Weights of a small CTC audio transcriber.
Model: waveform 16khz input, norm layernorm, activation gelu_tanh, moe expert_choice.
Training: soap at rate 0.0032, batches of 48.
Data: trained on read English sentences (LibriTTS-R), 15625 training examples, 16.3 epochs.
Rows from block 5 of a small CTC audio transcriber, named by matrix and row number. Rows with one number within an expert belong to one neuron, the router's apart. Each number is 128 + 24 x the weight over its row's rms, rounded and kept within 0 to 255. All counts start at 0.
Before each expert's rows are labels from the 100 clips, of 14976, where the router gives the expert most weight on average: "loudest" is the band of the loudest frequency at the time of the peak. Only what is clearly more common there than usual is listed. The data: read English sentences (LibriTTS-R). In brackets: how many of the 100.
# router: router (model.blocks.5.mlp.router.weight, 8x256, trained with AdamW), inputs 0-36
# up: expert up (model.blocks.5.mlp.up, 8x128x256), inputs 0-36
# down: expert down (model.blocks.5.mlp.down, 8x256x128, transposed), outputs 0-36

# expert 2
loudest: 250 to 500 Hz (35)
router.2 [121 154 131 140 141 114 144 151  82 104 164 135 139 194 131 116 148 137 145 140 101 152 130 162 129 115 124 127 151 142 137 181 143 182 135 161 104]
up.0 [126 108  85  99  83 158 157 130  72 173  97 172 167 115  97  63 122 113 119 140 165 134 150 151  98 153 116 112  91 106 167 162 112 147 112 156 184]
down.0 [120 127 109 118 154 168 122 106 174 149  94 136 116 159 127 115 130 165 123 113 134 129  98 130 140 128 127 136 146 162 116 122 139  98 116 146 128]
up.1 [120 158  77 117 131 171 132 107 103 118 157  91 105 150 135 158 126 109 111 156 151 133 124 129  82 158 159 129 129 145 137 122 140 164 142 149 159]
down.1 [183 122 138 128 154 121 124 146 146 109 130 126 128 121 116  77 118 124 127 131 125 115  75 155 118 106 121 131 139 129 142 125 148 131 145 107 133]
up.2 [129 100 156 124 106 142 107 160 106 110 125 116 119 140 131 132 154 151 121 101 111 130 119 120 114 112 136 122 139 106  79 155 115 140 114 120 138]
down.2 [ 90 140 151 160 142 109 134 127 105  90 174  72 145 121 115 146 109 116 130 111 128 148 167 114 177 126 132 145 133 159 160  97 115 144 158 108 164]
up.3 [122  96 113 104 112 144 123  79  93 148 168 138 155 146 131 145 176 115 146 103 158 108 172  90 133 152 102  91 105 140 140 107 113 109 116 125  95]
down.3 [127 107  97 126 132 129 132 103  82 129 130  93 119 124 149 120 181 126 123 131  92 142 122  89 123 115 148 109  99 120 137 155 139 120 121 120 100]
up.4 [136 143 151  90 135 123 149  88  94 123 151 123 104 125 125 130 137 129 143 152 161 120  96  92 105  91 129 107 136 155 116 129 152 108 115 108 147]
down.4 [ 75 117 137 163 138 102 130 157 136 124 128 119 141 104 113 108 132 119 171 155 124 152 125  68 147 116 175 171 147 121 141 165 127 139 162 106 136]
up.5 [104 104  97 139 126 119 112 141 143 143  78  98 158 130 149 122 169 137 143 163 116 151 146 123 153 177 110 151 155 110 171 148  80 143 158  86 111]
down.5 [138 115 134  93 149 149 147 128  74 134 122 138 120 136  89 105  87 109 147  92 105 122 150 147 124  70 122 117 123 141 139  99 114 132 140 130 142]
up.6 [168 180 124 115 112 143 142  95 117 165 149 119 108 149 157 139 114 135 156 146 134 107 116 118 154 171  93 156 160 169 197 168 169  99  74  94 151]
down.6 [153 121 132 148  83 123  84 159 130 134 140 141 139 153 148 127 128 104 116 128 141 108 128 126 109 129 124 112 121 122 110 131  98 129 118  95  92]
up.7 [158  95 122 147 142 147 184 173 137 119 131 127 121 109 123 163 120  99  86 136  89 137 129 128 120 119 135  58 134  84  94  77 119 148 141 138 134]
down.7 [125  83 119 172 145 141 144  99 111 109 129  97  85 110 147  98 122 151 160 125 119 144 114 136 174 139  85 137  79 122 152 131 158 108 139 120 133]
up.8 [152 193 136 136 140 107 156 110 138 203 157 149 141 121 103 114 152 100 124 124 174  87 120 103 143 160 129 140 113 119 129 123 104 123 114 145  81]
down.8 [173 127 139 160 116 126 120 155 149 100 118 128 141 158 128 112 159 115 115 163 111 152 134 149 142 136 123 111 158 104 126 130 102 104 136 152 136]
up.9 [165 129 133  98 145 151 119 154 163 119 170 151 176 163 118 133 124 136 134 115 143 173 106 143 119 112 120 115 154 132  99 156 139 144 144 133  89]
down.9 [ 86 163 132 125 139 167 132 117  96 132 145 113 121 158 146 168 134  87 137 174 156 125 147 128 130 161 160 108 136 145 126 155 138 137 144 135 146]
up.10 [176  74 159 107 118 122 119 113 113 102 157 150 131 130 162  98 141 119 131  90 106 131 128 132  85 116 106 113 130 156 145 135  92 140 115 116 141]
down.10 [119 107 149 100  66 106 120 156 115 143  95 130 125  82 103 125 127 142 133 129 105 131 181 136 126 146 105 113 133 110 105  95 114 103 152 110 131]
up.11 [124 124 106 150  93 194  72 111  72  98 127 104 123 150 136 142 158  88  97 113  84 163 108 142 126 119 132 116 154  82 167 111 115 132 154 151 129]
down.11 [134 115 158 146 163 130 111 127 103 118 158 106 148 114  96 140 125 122 171 135 110 101 150  83  88 156 167 133  98 147 126 144  70 134 152 182 115]
up.12 [137 127 111 112 131 156 117 129  92 119 139 116 146 139 127 106 123 100  99 140 180 128 114 121 112 196 123 138 125  95 142 135 111 130 102 101 129]
down.12 [140 126  59  82 135 144 136  96 114  92 122 125 140 120 150 132 122 143 120 124 161  84 100 135 115 146 155 128 142 134 165 126 121 166  81 130 111]
up.13 [115 161 105 118  94 131 115 149 137 138 150 139 134 101 141  91 142 159 114  94 117 149 152 114 151 101 159 127  91 141 144 106 102 146 132  94  91]
down.13 [151 122  82 140 130 150 105 117 157 176  89 110  99  93 133 114 110 138 106 157  88 127 139 138 112 137 153 127 190 114 145 134 133  84  84 170 131]
up.14 [132  94 140 159 129 118  94 161 113 104 172 124 108 124 113 130 106 157 101 164 130 129 150 109 107 105 136 106 191 129 131 148  68 143 126 133 138]
down.14 [ 92 153 125 133 120  81 123 101 159  96  89 108 141 102  88 121 163 119 114 115 109 169 129 143 118  92 132 151 123 148 143 107 154 130 137  83 135]
up.15 [134 152 107 108 114 145 124 101 121 123 135 145 152 118 125  84 165 104 109 185 108 125 136 109  91 127 125  77 123 112 156 112 139  82 177 119 132]
down.15 [165 147 173 165 125 136 127  95 129 152 160 175 159 124 159 142 124 131 104 115 153 138 122 135 138 127 151 171  90 118 144 144 131 120 139 112 164]

# expert 5
loudest: 250 to 500 Hz (37)
router.5 [136 140 120  75 118 151 122  85  76 149 122 162 107 115 124 159 128 104 166 118 117 101 104 151 100 132 133 130 135 124 137 113 125 111 165 136 144]
up.0 [126 129 107 105 106  77 152  81 111 103 161 129 176 172 152  98 132 112 165 130 101 118 134 145 130 145 106 145 146 149  65 142  96 146 142 150 119]
down.0 [126 108 142 222 111  95 113 175 135 122 132 116  92 130 124 130 131 145 152 177 114 130 121 137 110 148 112  95 130 153 123 114 133 148 144 100 114]
up.1 [106 119  91 127 175 157 149 139 120 114 131 132 164  87 148 148 142  86 134 131 102 141 113 129 123 115 145 128 176 111 112 120 125 102 129 148 124]
down.1 [143 176 124 125 137 141 138 103 128 139 161 138 111 129 121 105 121 171 121  97 153 125 119 147 116 165 118 134 150 131 131 100 122 133 133 128 151]
up.2 [109 111 149 112 133 152 155 156 162 119 129 127  80 189 145 159  95 154 144  99  96 170 124 147 118  87 125 123 149  93 129 107 116 168 147 141 105]
down.2 [158 122 166 101 117 121 140 114 133 157  85 142 178 150 104  87 138 153 139 192 155 163 135 141 146 143 132 135 139 128 111  98 136 105 127 153 136]
up.3 [151 125 151 161 147 106 108 124 154 126 129 140 141 100 140 112 145 130 136 147  98 156 114 127 177 112 108 132 138 155 145 173 152 163 132 105 153]
down.3 [155 136 135 107  99  63 148 153 167 142 124 111 133 145  96 117 128 149 132 169 152  67 133 124 162 130 111 115 119 107 132 130 123  98 132 109 146]
up.4 [153 129  71 110 121 140 124 154 115 153 127 172 111 129 151 157 106 101 164 171 131 134 142 155 136 164 144  96  99 108 115 118 145 103 126 148 172]
down.4 [119  94 156 144 140 128 134 110 181 120 110 117 123 156 102 134 142 111  95 119 154 130  75 119 124 134 131 137 160 166 114 127 129 140 167 129 140]
up.5 [112 121 107 162 145  95 122 147 124 159 161 144 106 186 132 104 163 139 110 134 130  97 136 127 151 151  82 172 113 129 136 138 102 100 128 149 129]
down.5 [157 150 111 122 114 152 174 151 138  87 132 152 141 121 131  92 138 114 179  84 143 106 135 144 154 150 125 103 162 116 139 130 148 113 102 136 152]
up.6 [136 170 132 110 128 121 158 123 153 132  78 134 117 131 113 146  73 120 103 134 160 127 101 112 113 161 148 115 112 158 130 140  78 118 169 131 131]
down.6 [144  99 147 105 132 109 128  79 148 147 157 130 106  74 114  71 155 114 150 150 119 141 120  73 140 101 145 136 138 121 122  96 150 129 113 122 151]
up.7 [185  94 126  49 140  98  99 171 149  96 110 103 104  50 121 105 139  95 126 129 157 159 128  88 100 127 135 114 165 134 167  86 110 180  96 111 166]
down.7 [114  81  98 147 116 167 160 145 140 127  98 145 137 149  95 110 138 128 130 130 107 153  95 139 121 127  99 166 118 130 105 146 124 177 124 100 122]
up.8 [171 129 161 103 119 136 144 148 178 128 174 120 136 139 101 134 142 146 131 122 141 141 165 107 121 138 130 128 145 113 103 149 125 110 191 139 110]
down.8 [166 129 131 121 144 110  93 131 102 133 109  82 168 126 109 145 162 136 144 147 122 124 123 105 125 106 126  93 123  95 116 140 115 109 135 154 130]
up.9 [118 155 145 137 108 127 143 156 103 118 155 134 181 118 106 104 117 130 110  73 108 107 135 123 159 122 137 118 139 142  88 160 138 125 151  87 133]
down.9 [142 115  96 148 117 123 122 165 139  85  90 115 105 141 161 116 135 123 105 121 138 170 155 123 119 137 161 125 110 125 134  93 118 133  95 125 106]
up.10 [131  86 152 113 114 162 125 111 140 154 113 135 125 119 161 115  82  94 167  98 170 112 121 125 152 113  96 102 156 113 128 140 127 150 128 126 167]
down.10 [ 86 108 143 159 147 143 117 147 138 140  81 142  96 119 113 176 123 122 140 111 101  67 144 110 150 172 126 160 138 120 145  98 148  89 113 160 103]
up.11 [111 119  99 131 120 116 111 122 115 127 162 108 146 165 135 119 188  87 114 157 152  98 150 113  96 124 128 168 130 129 123 124 106 118 126 124 159]
down.11 [138 139 102 124 170 126 136 146 115  97 134 115 163 124 123  72 181 167 111 152  78 100 173 179 144 150 133  99 103 149 129 103  95 140  95 136 130]
up.12 [138 111 119  69 119 168 161  91 112 110 136 104 134 122 105 180 148 101 111 114 142 111 129 174 119 132 105 110 158  86 108 113 171  97 110 134 126]
down.12 [ 79 140 130 149 136 109 116 151 109 138 109 100 155 113 120 137 118 135 146 155 111 131 115 146 129 147 118 111 145 168 125  83 116 189 140 124  81]
up.13 [156 136 135 106 118 109 139 146 140 167 118 162 149 135 105 132 111 131 106 163 131 157 104 159 106  80 134 174 139 113 122 120 170 107 101  98 145]
down.13 [161  97 135 105 129 141 148 141 142 151  97  58 138 154 111 103 133 130 191 139 127 150 166 111 148 119 115 122 117 164 138 142 139 160 136 114  99]
up.14 [151 173 160 146 101 155 171 125 147 146 115 111 112 146  85 147 151  52 155 140 142 124 120  98 150 124 140 152 141 138 112 144 142 154 162 152  99]
down.14 [142 168 109  84 155  97 149 143 101 125  92 147 163 132 163  97 153 111 125 119  48 170 142 139 112  90  98 137 142 121 137  82 115 129 118 137 147]
up.15 [125 128 106 142 122 134  92  97 116 152 121 140 116 130 123 146 121 126 107 155 134 147 137  78  85 109 127 142  99 156 166 115 107 108 145 173 158]
down.15 [178 163 155 145 139 107  97  95 117 101 185 128 113 152 137 119 110 119 159 131 122 168 113 131 134 144 144 146 117 144 146 118 121 127 165 188 176]

# expert 0
loudest: 250 to 500 Hz (50)
router.0 [145 138 137 140 133 116 111 124 126 147 129  96 134 103 141 101 121 110 137 102 103 175 103 101 124 172  81 163 112 130  77  95 150 154 125 139  83]
up.0 [163 174 160 144 135 141 136 127 134  86 113 139 109 132 118 108 179 117 106 133  98 112 158 145 147 151 110  90 142 146  83 111  81 160 121 139 135]
down.0 [132 107 147 102 106  96  65 102 140 102 113 101 115 111 138 113 172 128  89 124 108 143 134 174 160 151 132 157 104 125 117 125  58 144 127 125 124]
up.1 [137 119  88 135 124  96 128 116 120 103 136 111  91 162 105 146 118 161 149 142 125 157 153 140 138 127 158 183 169 103 113 102 120 159 137 146 117]
down.1 [132 175 161 147 132  86  89 111 125 155 130 112 183 114 153 135 144 129 132  93  98 117 135 131 133 116 157 167 113  86 109 112 160 160 136 158 150]
up.2 [149 137 132 120 123  85 140 121 147  77 124 145 175 161 120 151 160 116 123 113 134 125 151 154 118  88 129 141  98  96  66 153  88 160 167 116 121]
down.2 [127  96 158 118 104  97 108 138 145 128 140 166 101 129 143 155 122 166 101 140 134 137  98 120 133 136 147 147 110 170 130 130 141 140 139 150  97]
up.3 [162 106 142 110 153 147 161 101 114 145 132 118 132 132 119 129 183 144 125 154 180 134 138 134 116 166 141 125 143 121 108 177 102 152 152  90 101]
down.3 [115 118 122 105 138 128 126 131 116  99  91 134 122 111 134 163 169 157 137  98 113  76 119 125 146 127 160  97 154 151  98 113 108 136 164  90 100]
up.4 [ 73 124 113 105 122 142 146 114 124 121 120 125 124 141 115 110 118 126 171  88 133 117  92 108 145  91 119  89 121 129 174 110  70 119 160 125 105]
down.4 [158 101 197 106 151 126 145 102 127 175 107 131 145 128 132 116 142 112  91 140 141 145 152 150 133 103 116 150 143 123 112 150 131 133 117 120 149]
up.5 [123  94  99  98 147 136 135 169 107  92 123 102 149 178 170 145 119 132 125 126 104 114 125  73 134 135 143 135 149  98  77 112 113 137  76  89 178]
down.5 [141 122 110 167 161 111 134 142 132  91 170 122 152 125 142 114 168 129 125  85 156 154  94 152 127 136 141 140 152 110 128 150 151 113 150 148 149]
up.6 [140 142 147 160 141 152 141 130 159 129 139 100 123 120 125 113 124 145 116  98 103 136 151 156  77 113 116 146 124 154 144 114  64 186 126 117 143]
down.6 [136 108 128  83 144 130 127 150  81 156 118  96 138 144 103 138 138 126 145 151 156 132 148 157 143 163 108  92 138 128 145 119 112 152 124 158 131]
up.7 [114  96 120 113  91 148 136 119  86 125 109 132 105 150 110 105 129 122 158 169 128 149 125 137 115 135 151 129 149 154 155 118 133 112 136 119 154]
down.7 [147 155  80 136 152 116 157  72 163 167 152 158 155 153 143 102  99 101  88 128 128 109 118 156  94  93 175 134 106 121 126 132 131 155 147 110 136]
up.8 [ 87 164 119  74 114 116 146  92  95 140  81 119 146 132 113 147 100 127  98 106 138 126 112 136 100 162 140 123 135 116 119 124 167 116 128 154 100]
down.8 [138 174 134 112 148 124 109 125 127  93 122 159 148 124 148 159 115  91 100 127  90 177 145 108 102 137 160 122  93 147 145 127 121 128 145 101 125]
up.9 [108 145  88 139 139 127 120 129 137 116  93  83 130 139 111 140 164 137 127 119 114 156 102 112  66 136 106 134  89 170 112 111 127 106 160 134 135]
down.9 [153 123 188 127 157 122 138 132 140 131 139  80 112 142 130 131 121 193 125 123 161 116 124 110 142  79 117 116 173 121 126 116 111 106 149 143 113]
up.10 [153 105 105  89  96 122 111 110 109 143 145 117 138 182 155 169 140 107  76 134 152  89 146 158 149 144 134 114 144 119 132 107  92 136 107 100 140]
down.10 [115 191 109 139  99  97 135 152 147 105 156 121 128 128 116 154 150 135 140 154 111 104 110 125 140 116 106 154 104  96 123 119 118  99 160 141 107]
up.11 [136 116 124 151 112  95 134 126  95 155 170 150  90 133 140 136 110 160 108 120 170 113 160 120  71  97 139 114 140 113 130 156 130 155 154 100 129]
down.11 [ 88 185 166 101 130 106 144 107 119 115 101 114 134 142 106 132 135 154 114 119 160 123 130 128 153 159 118 131 140 163 141 142 159 154 143 119 131]
up.12 [136 120 135 125 119 148 111 108 146 143 127 159 130 138 104 118 154 118 175 144 154 137 167 126 102 145 164 140 139 159 151 110 145 163 115  93 126]
down.12 [145 102 140 148 150 137 135 124 133  97 116 135 125 131 153 133 120 123 180 128 139 160  72 142 114 105 120 157 127 152 168 147 107 113 106 139 124]
up.13 [133 108 113 136 115 101 126 113 142 114 122  83 134 135 169 163 172 148 113  85 141 166 156 102 160 149 123 144 134 154 124 119  81  96 137 122 116]
down.13 [123  72 144 107 165 144 114  97 118 102 134  85 101 108 104 123  97 126 156 125  86 146 144 107 132 143 125 103  95 129 125 106 104 127 133 148 132]
up.14 [118 144 123  87 100 101 120 119 132 145 116 150 159 117 106 105 133 165 112 150 103  98 122 154 165 149 144 154 173 116 120  76 116 170 119 101  98]
down.14 [157 108  88 128 105 175 119 112 142 133 148 133  98 145 102 171 156 128 170  89 114 134 133 151 129 129 125  86 128 117 179 154 146 128 137 118 157]
up.15 [127 115 147 105 117 139 136  98  94 148 141 153 130 122 118 105 125 153 130 128 171 142 106 134 154 208 167 132 132 104 169  84 101 104  98 147 142]
down.15 [104 153 115 109 138 111  83 148 129 151 104 151 125 171 161 133 134 157 179 169 147 114 110 119 103  90 112 117 118 169 145 156  95 127  95 163  98]

# expert 1
loudest: 500 to 1000 Hz (47)
router.1 [125 123 118 139 121 112 150 132 131 115 129 154 146 139  86 129 100 133  81 135 185 138 148 152 123 109 110 154 123 132 109 129 136 145  61 129 153]
up.0 [153 132 137 188 133 132  91 136 138 138 142  93 117 107 130 150 116 139 143 109 144 125 111 130 162 131  89 103 164 125  88 109 122 137 144 132 156]
down.0 [119 124 101 136 154 135 111 118 170 113 110 146 105 132  80  78 109 117  93 122 123 125 136 116 131 128 158 147 127 105 116  97  99 134 109 128 101]
up.1 [125 106 166 112 119 133 144 164 119 134 154 106 110 126 137 110 116 113  83 100 123 117 122  81 113 139 119 144 104  74 133 111  93 129 135 141 126]
down.1 [163 122 143 155 100 109 115 125 116 122 109 155 118  93 199 117 161 160  86  97 135 122 120 101 110 109 141 102 162 147 168 120  97 120  98 110 147]
up.2 [130 157 135 175  88 112 175 114 142 127 109 150 115 145 162 124 135  89 101 145 148  91 150 160  73  96 139  79 136  97 106 140  96 110 151 121 132]
down.2 [ 91 168 151 158 153 165 119 114 144 141 116 139 133 103 138 151 113  99 100 118 147  97 133  78 122 187 138 112 112  99  81 160 114  87 131  85 140]
up.3 [156 114  90  89 148 145 129 104 113  72 150 144 117  99 152 138 159 107 149 123 118 124 115 111 139 109  79 143 139  94 129 131 154 138 106 124 110]
down.3 [119 134 136 146 146 100 131 148 119 115 108 165 136 145 136 113 140 154 144 138 122 129  59 124 137  92  85 117 112 117 120 131 145 123 116 135 168]
up.4 [135 148 170 138 158 120 154  98  76 153 122 164 127 137  85  81 118 134 129 118 169 124 140 128 118 119 122  71 151 136 155 133 130 136 129 102 141]
down.4 [104 105  73 182 131 125 107 145 165 147 118 129  89 114 149 117 113 133 169 132  92 157 159 113 116 127 108 116  95 119 112 136 136 139 142 183 103]
up.5 [131 116 110 142 133 112 120 157 113 116 173  93  74  98 124 140 141 118 136 150 171 128 137 153 121 117 132  88 122 140 106 115 112 141 168 129 154]
down.5 [ 89  95 127  86 157 104 146 110 105 118 137 137 133 151  97 136 104  70 162 121  78  92 105 130 146 112 137 127 107 109 148  75 129 175 112 131 158]
up.6 [132 125 134 112 134 146 143 179 153 127 135 120 117 110  74 112 105 132 154 116 136 158 120 129 114 134 115 126  69 158 138 140 109  62  94 121 163]
down.6 [123 115 143 143 138 120  77 103 127 118 120  83 132  87 126  97 179 164 135  73  97 172 113 161 133 167  79 137 160 131 129 108 123 153 137  92 134]
up.7 [151  83 140 132 152 162 161 151 143 136 108 161 148 137 137 106  78 125  79 126  98 139 118 115 138 142 151 142 137  81  83 107 113 136 128 134 128]
down.7 [136  81 126 115 103 113 149  78 159 141 131 103 132 123 152 150 100 125 122 152 124 136 132 138 130 137 146  82 127 131 124 119 168 114 133 151  82]
up.8 [122 116 165  91 135 159 110 141  82 133  93 128 117  92 116 139  81 165 134 116 140 109 111 137 151 133 115 126  96 124 145 132  90 194 131 129 116]
down.8 [131 138  95 147  83 192 113 104 138 124  94 113 123 142 146  82 127 114 104 149 138 120 160 121 140 176 116 163 115 118 146 121 137 114 157 155 126]
up.9 [177 126 133 138 143 134 101 130 111 146 121  89 126 135 121 136  88  98 123 138 126 130  85 113 175 115 160 145  86  97 100 158 102 124 170 110 158]
down.9 [114 131 117 132 118 141 146 144 150 115 139 115 106  82 132 114 105 156 115 152 150 103 135 110 152 133 168 112 130 154 100 121  91 116  87 110 130]
up.10 [146 149 162 158 168 129 139 131  95 160 147 129 139 103 143  94  86 137 131 111 145  95 132  95 129 134  92 169 115 139  98 100 165 124 124 107 135]
down.10 [100 144 123 111 102 107 141 120 151 149 126 157 155 103 139 162 135 149 101 152 151 143 105 160 146 117 136 107 117 130 132 120 125 117 102 129 132]
up.11 [101 153 144 125 100 184  91 158 116 164 125 106 164 103 134 107 118 152  97 118  81 116 121 127 135 180  73 145 159 113 124 118 109 139 116  98  95]
down.11 [130 155 128 110 128 128 133 121 123  98 142 142 129 124 134 102 113 174 158 117 120 152 126 126  86 149 125  90 116 130 109 114 133 110  72 138 141]
up.12 [179 129 130 138 143 125  96 142 112 119 147 131  96 102  96 122 118 105 115  99 131  85 149 147 143 115 136 135 116 102 114  94 104 151  93 124 104]
down.12 [ 99 109 131 114 142 125 120 142 106 122 110 101 133 146 132 133 125 133 157 144 108 111 156 121 109 108 101  93 134 129 135 101 147 127 142 153 117]
up.13 [112 160 144 159 143 143 125 197  99 126 151 139 123 101 104 113  89 119  96 167 131 124 141 122  96 123 133 113 129 101 140 141 114 107 121  83 136]
down.13 [142 162 142 146 107 186 171 114 126 119 124 134 103  92 145 116 135  85 123 142  81 114  99 101 138 160 126 118  69 117 105 115 124 122 110  99  88]
up.14 [146 138 128 173  58 109  91 126  67 112 141 141 103 169 156 174 136 118 123 114 118 108 140 132 105 125 123 121 139 183 129 113 113 145 143 115 104]
down.14 [ 77 161 155 127 156 121 125  87 142 189 117 140  94 165 104 114 155 159 134 109 142 141 112 104 119 123 145 122  83 163 131 122 114 123 106  84 148]
up.15 [127  96  93 110 117 117 172 120 158 145 109 131 168 158 158 125 130 140 146  99  82 102 129 146 110 126  60 134 118 111 145 114 137  97 100  97 129]
down.15 [128 120 106  52 173 112 127 162 117 115 115 164 144 129 108  80 157 117 126 127 198 126 147  89 121 121 114 117 124 157 110 132  93 113 135 107 163]

# expert 4
loudest: 4000 to 8000 Hz (37)
router.4 [121 121 113 152 124 111  80 125 112 137 130 115 168 124 122 126 125 134 129 134 137 132 141 136 111 111  93 150  95 138 166  94 105 126 141  91 100]
up.0 [120 141 144 106 113 114 143 152 115 126 109 133 150 125 122 121 130 109 154 109 149 156 127 145 143 129 100 102 100 136 145 154 103 136 117 127 159]
down.0 [148 119 135 139 100 135 110 100 141  82 139 148 154 123  91 140 159  84 123 133 138 147  94 114 103 139 176 142 180 121 105 120 104 106 143  70 133]
up.1 [ 91 159 144 124 132 100 124 127 103 136 166 129 114 151 153 144  86 153 112 130 185 127 149 107  81 117 129 151 108 136 111 145 122 138 100 115 141]
down.1 [126 121 135 102 105 130 162 157  92 157 112 152 150 121 176  76 167 120 144 143 110 143 122 127 152 152 162 151 109 113 107  98 135 124 186 148  99]
up.2 [152 136 145 122 114 132 112  96 122 144 147  97 140 104 103 134  91  92 148 137 142 108 135 166 124 125 165 167 105  99 149 155 154 136 130 111 166]
down.2 [121 105  98 112 137 142 131 139 141 126  84 149 160 163 112 137 131 156 147 121 111 148 146 113 101 151 164 123 141 134 157 121 128 136 170 148 116]
up.3 [109 134 112 120 108 163 143 141 147 191 128 111 134 104 128 140 128 110 179 101 150 169 145 142 106 183 111  76 146  93  81 103 139 131 158 142 126]
down.3 [128 118  82 120 144 110 111 129 133 139 141 104 146 141 117 112 136 130 150 151 125 152 112 112 140 142 136 136 106 142 148 158 160 103 132 118 105]
up.4 [138 140 113 109 112 106 116 140  96 114 170 113 123 152 125 145 172  84 160  95  92 162 127 162 100 139 107 115 157 138 118 141 103  97  92 116  66]
down.4 [116 125  91  99 119  76 137 108 118 137 142  98 118 125 117 173 131 153 114 145 109  92 133 104 134 147 103 163 178 129 115 103 150 129 143 109 130]
up.5 [116 137 142 107 116 102 124 156 100 145 123 114 120 119 126 139 105 170  87 136 140 170 155 138 127 181 121 144 137 110 126 134 142 142 137 130 170]
down.5 [ 99 113  76 158 166 129 135 165 162 140 113 191 148 120 129 110 175 139 149 138 135  95 132 118 124 138 147 122  62 131 131 119 123 144 126 135 115]
up.6 [113 125 137 128 177  90 122 149 133 102 125 149 164 109 126 121 128 170 136  81 106 145 163 126 106 101  66 155  70 103 134 132 135 158 143 177  98]
down.6 [145 118 138 163  95 147 137 159 119 128 110 131 162  99 164 133 124 127  87 102 152 129 117 140 117  92 151 130 181 104 160  99 139 124 112 118 125]
up.7 [124 100 106 147 135 164 192 104 163 134 150 106 142 130 128 127 115 131 132 113 138 112 127 164 121 115 169 141 122 148 124 131 115 116 117 149 127]
down.7 [150  97 156 125 163 107 111 136  87 155 144 109 115 120 170 138 147 113 120 116 101 157 146 118 130 133  30 136 146 123 125 188 102 142 129 141  91]
up.8 [143 123 142 166 138 138 121 146 146 134  96 121 169 100 154 162 109 116 132 143 138 167 163  94 114 134 101  94 147  79 123 121 187 111 127  93 122]
down.8 [119  67  94 173 130 150 106 127 161 135 132 137 103 113 156 145 150 119 162  94 117  67 119 128 154 116 120 101 150 109 105 125 137 199 148  98 124]
up.9 [157 133 117  96 144 140 106 139 118 110 119 117 137 139 190 144 154 120 127 143 119 129 144 144 150 178 145 143  87 113 131 159 120 120 153 151 153]
down.9 [139 113 152 149 126 100 106 112 106 137 136  97 124 138 113 189 131  79 129 132 101 171 146 121 148 101 167 152 108 109 145 142 110  97 139 175 114]
up.10 [103 143 113 123 110 110 134 120 129 139 120 158  93 130 152 120 171 104 141 118 109 104  95  98 121 135  89 103 122 136 132  95 140 172 116 129 116]
down.10 [140 124 120 111 142 154 155 139  99 136 119 158 150 102  96 128 138 172 141 150 125 108 124 161 160 149 116 149 143 137 152 152 166 118 126 148 176]
up.11 [160 152 133 125 123 148 162 150 104 124 137 143 107 186 108 140 134 116 149 137 116 107 124 166 108 131 137 136 102 125  96 142  96 136 120 119 126]
down.11 [ 87 142 112 124 149 130 132 144 130 147 131 120 113 131 121  87 120 127 130 140 130 103  91 143 125 107 142 160 118 179 134  79 134 150 140 141  61]
up.12 [165 130  96 137 118  93 128 140 112 106 139 170 151 143  90 125  85 133 117  72 120 162  94 174 163 126 154 122 114 146 145 119 126 128  87 173 141]
down.12 [175 156 114 154 147 118 128 121 135 108 176 110 166 158 115 145 137 107 120 104 139 144  88 143 125 122 128 165 122 123 145 141 101 100 143 123 132]
up.13 [141 121 133  90 114 190 100 145  91 103 160  99 160 138 146 125 124  90 118 127 134 111 132 155 107 137 120 102 156 113 133 120 111 134 133 108 139]
down.13 [148 135 123 135 122 179 166 182 117 107 163 109 129 146 128 153  97 159 132 147 125 125 103 187  88  89 146 159 143 150 155 119 150 101 127 111 125]
up.14 [104  85 111  70 115 127 154  96 148 147 189 138 150 133 111 138 125 149 120 132 105 144 171 114 119 115 115 137 122 131 153 151 141  99 107 126 140]
down.14 [106 145 105 141 111 148 159 124 126 118 123 107 156 154 140 138 107 156 115 146 151 100 149  99 138 142 140 101 111 139 116 117 133  99 142  88 114]
up.15 [120 139 127 125 111 122 143  98 164 129 177 116 147 126 117 115 132 172 115 128 102 162 110 122 136 101 106 128 106  77 147 158 117 155 128 137 184]
down.15 [143  65 125 113 143  93 145 128 139 122  98 136 152 113 123 111 155 111 136 128 143 110 111 121 122 108 123 128 104 125 165 140 120 127 139 131  84]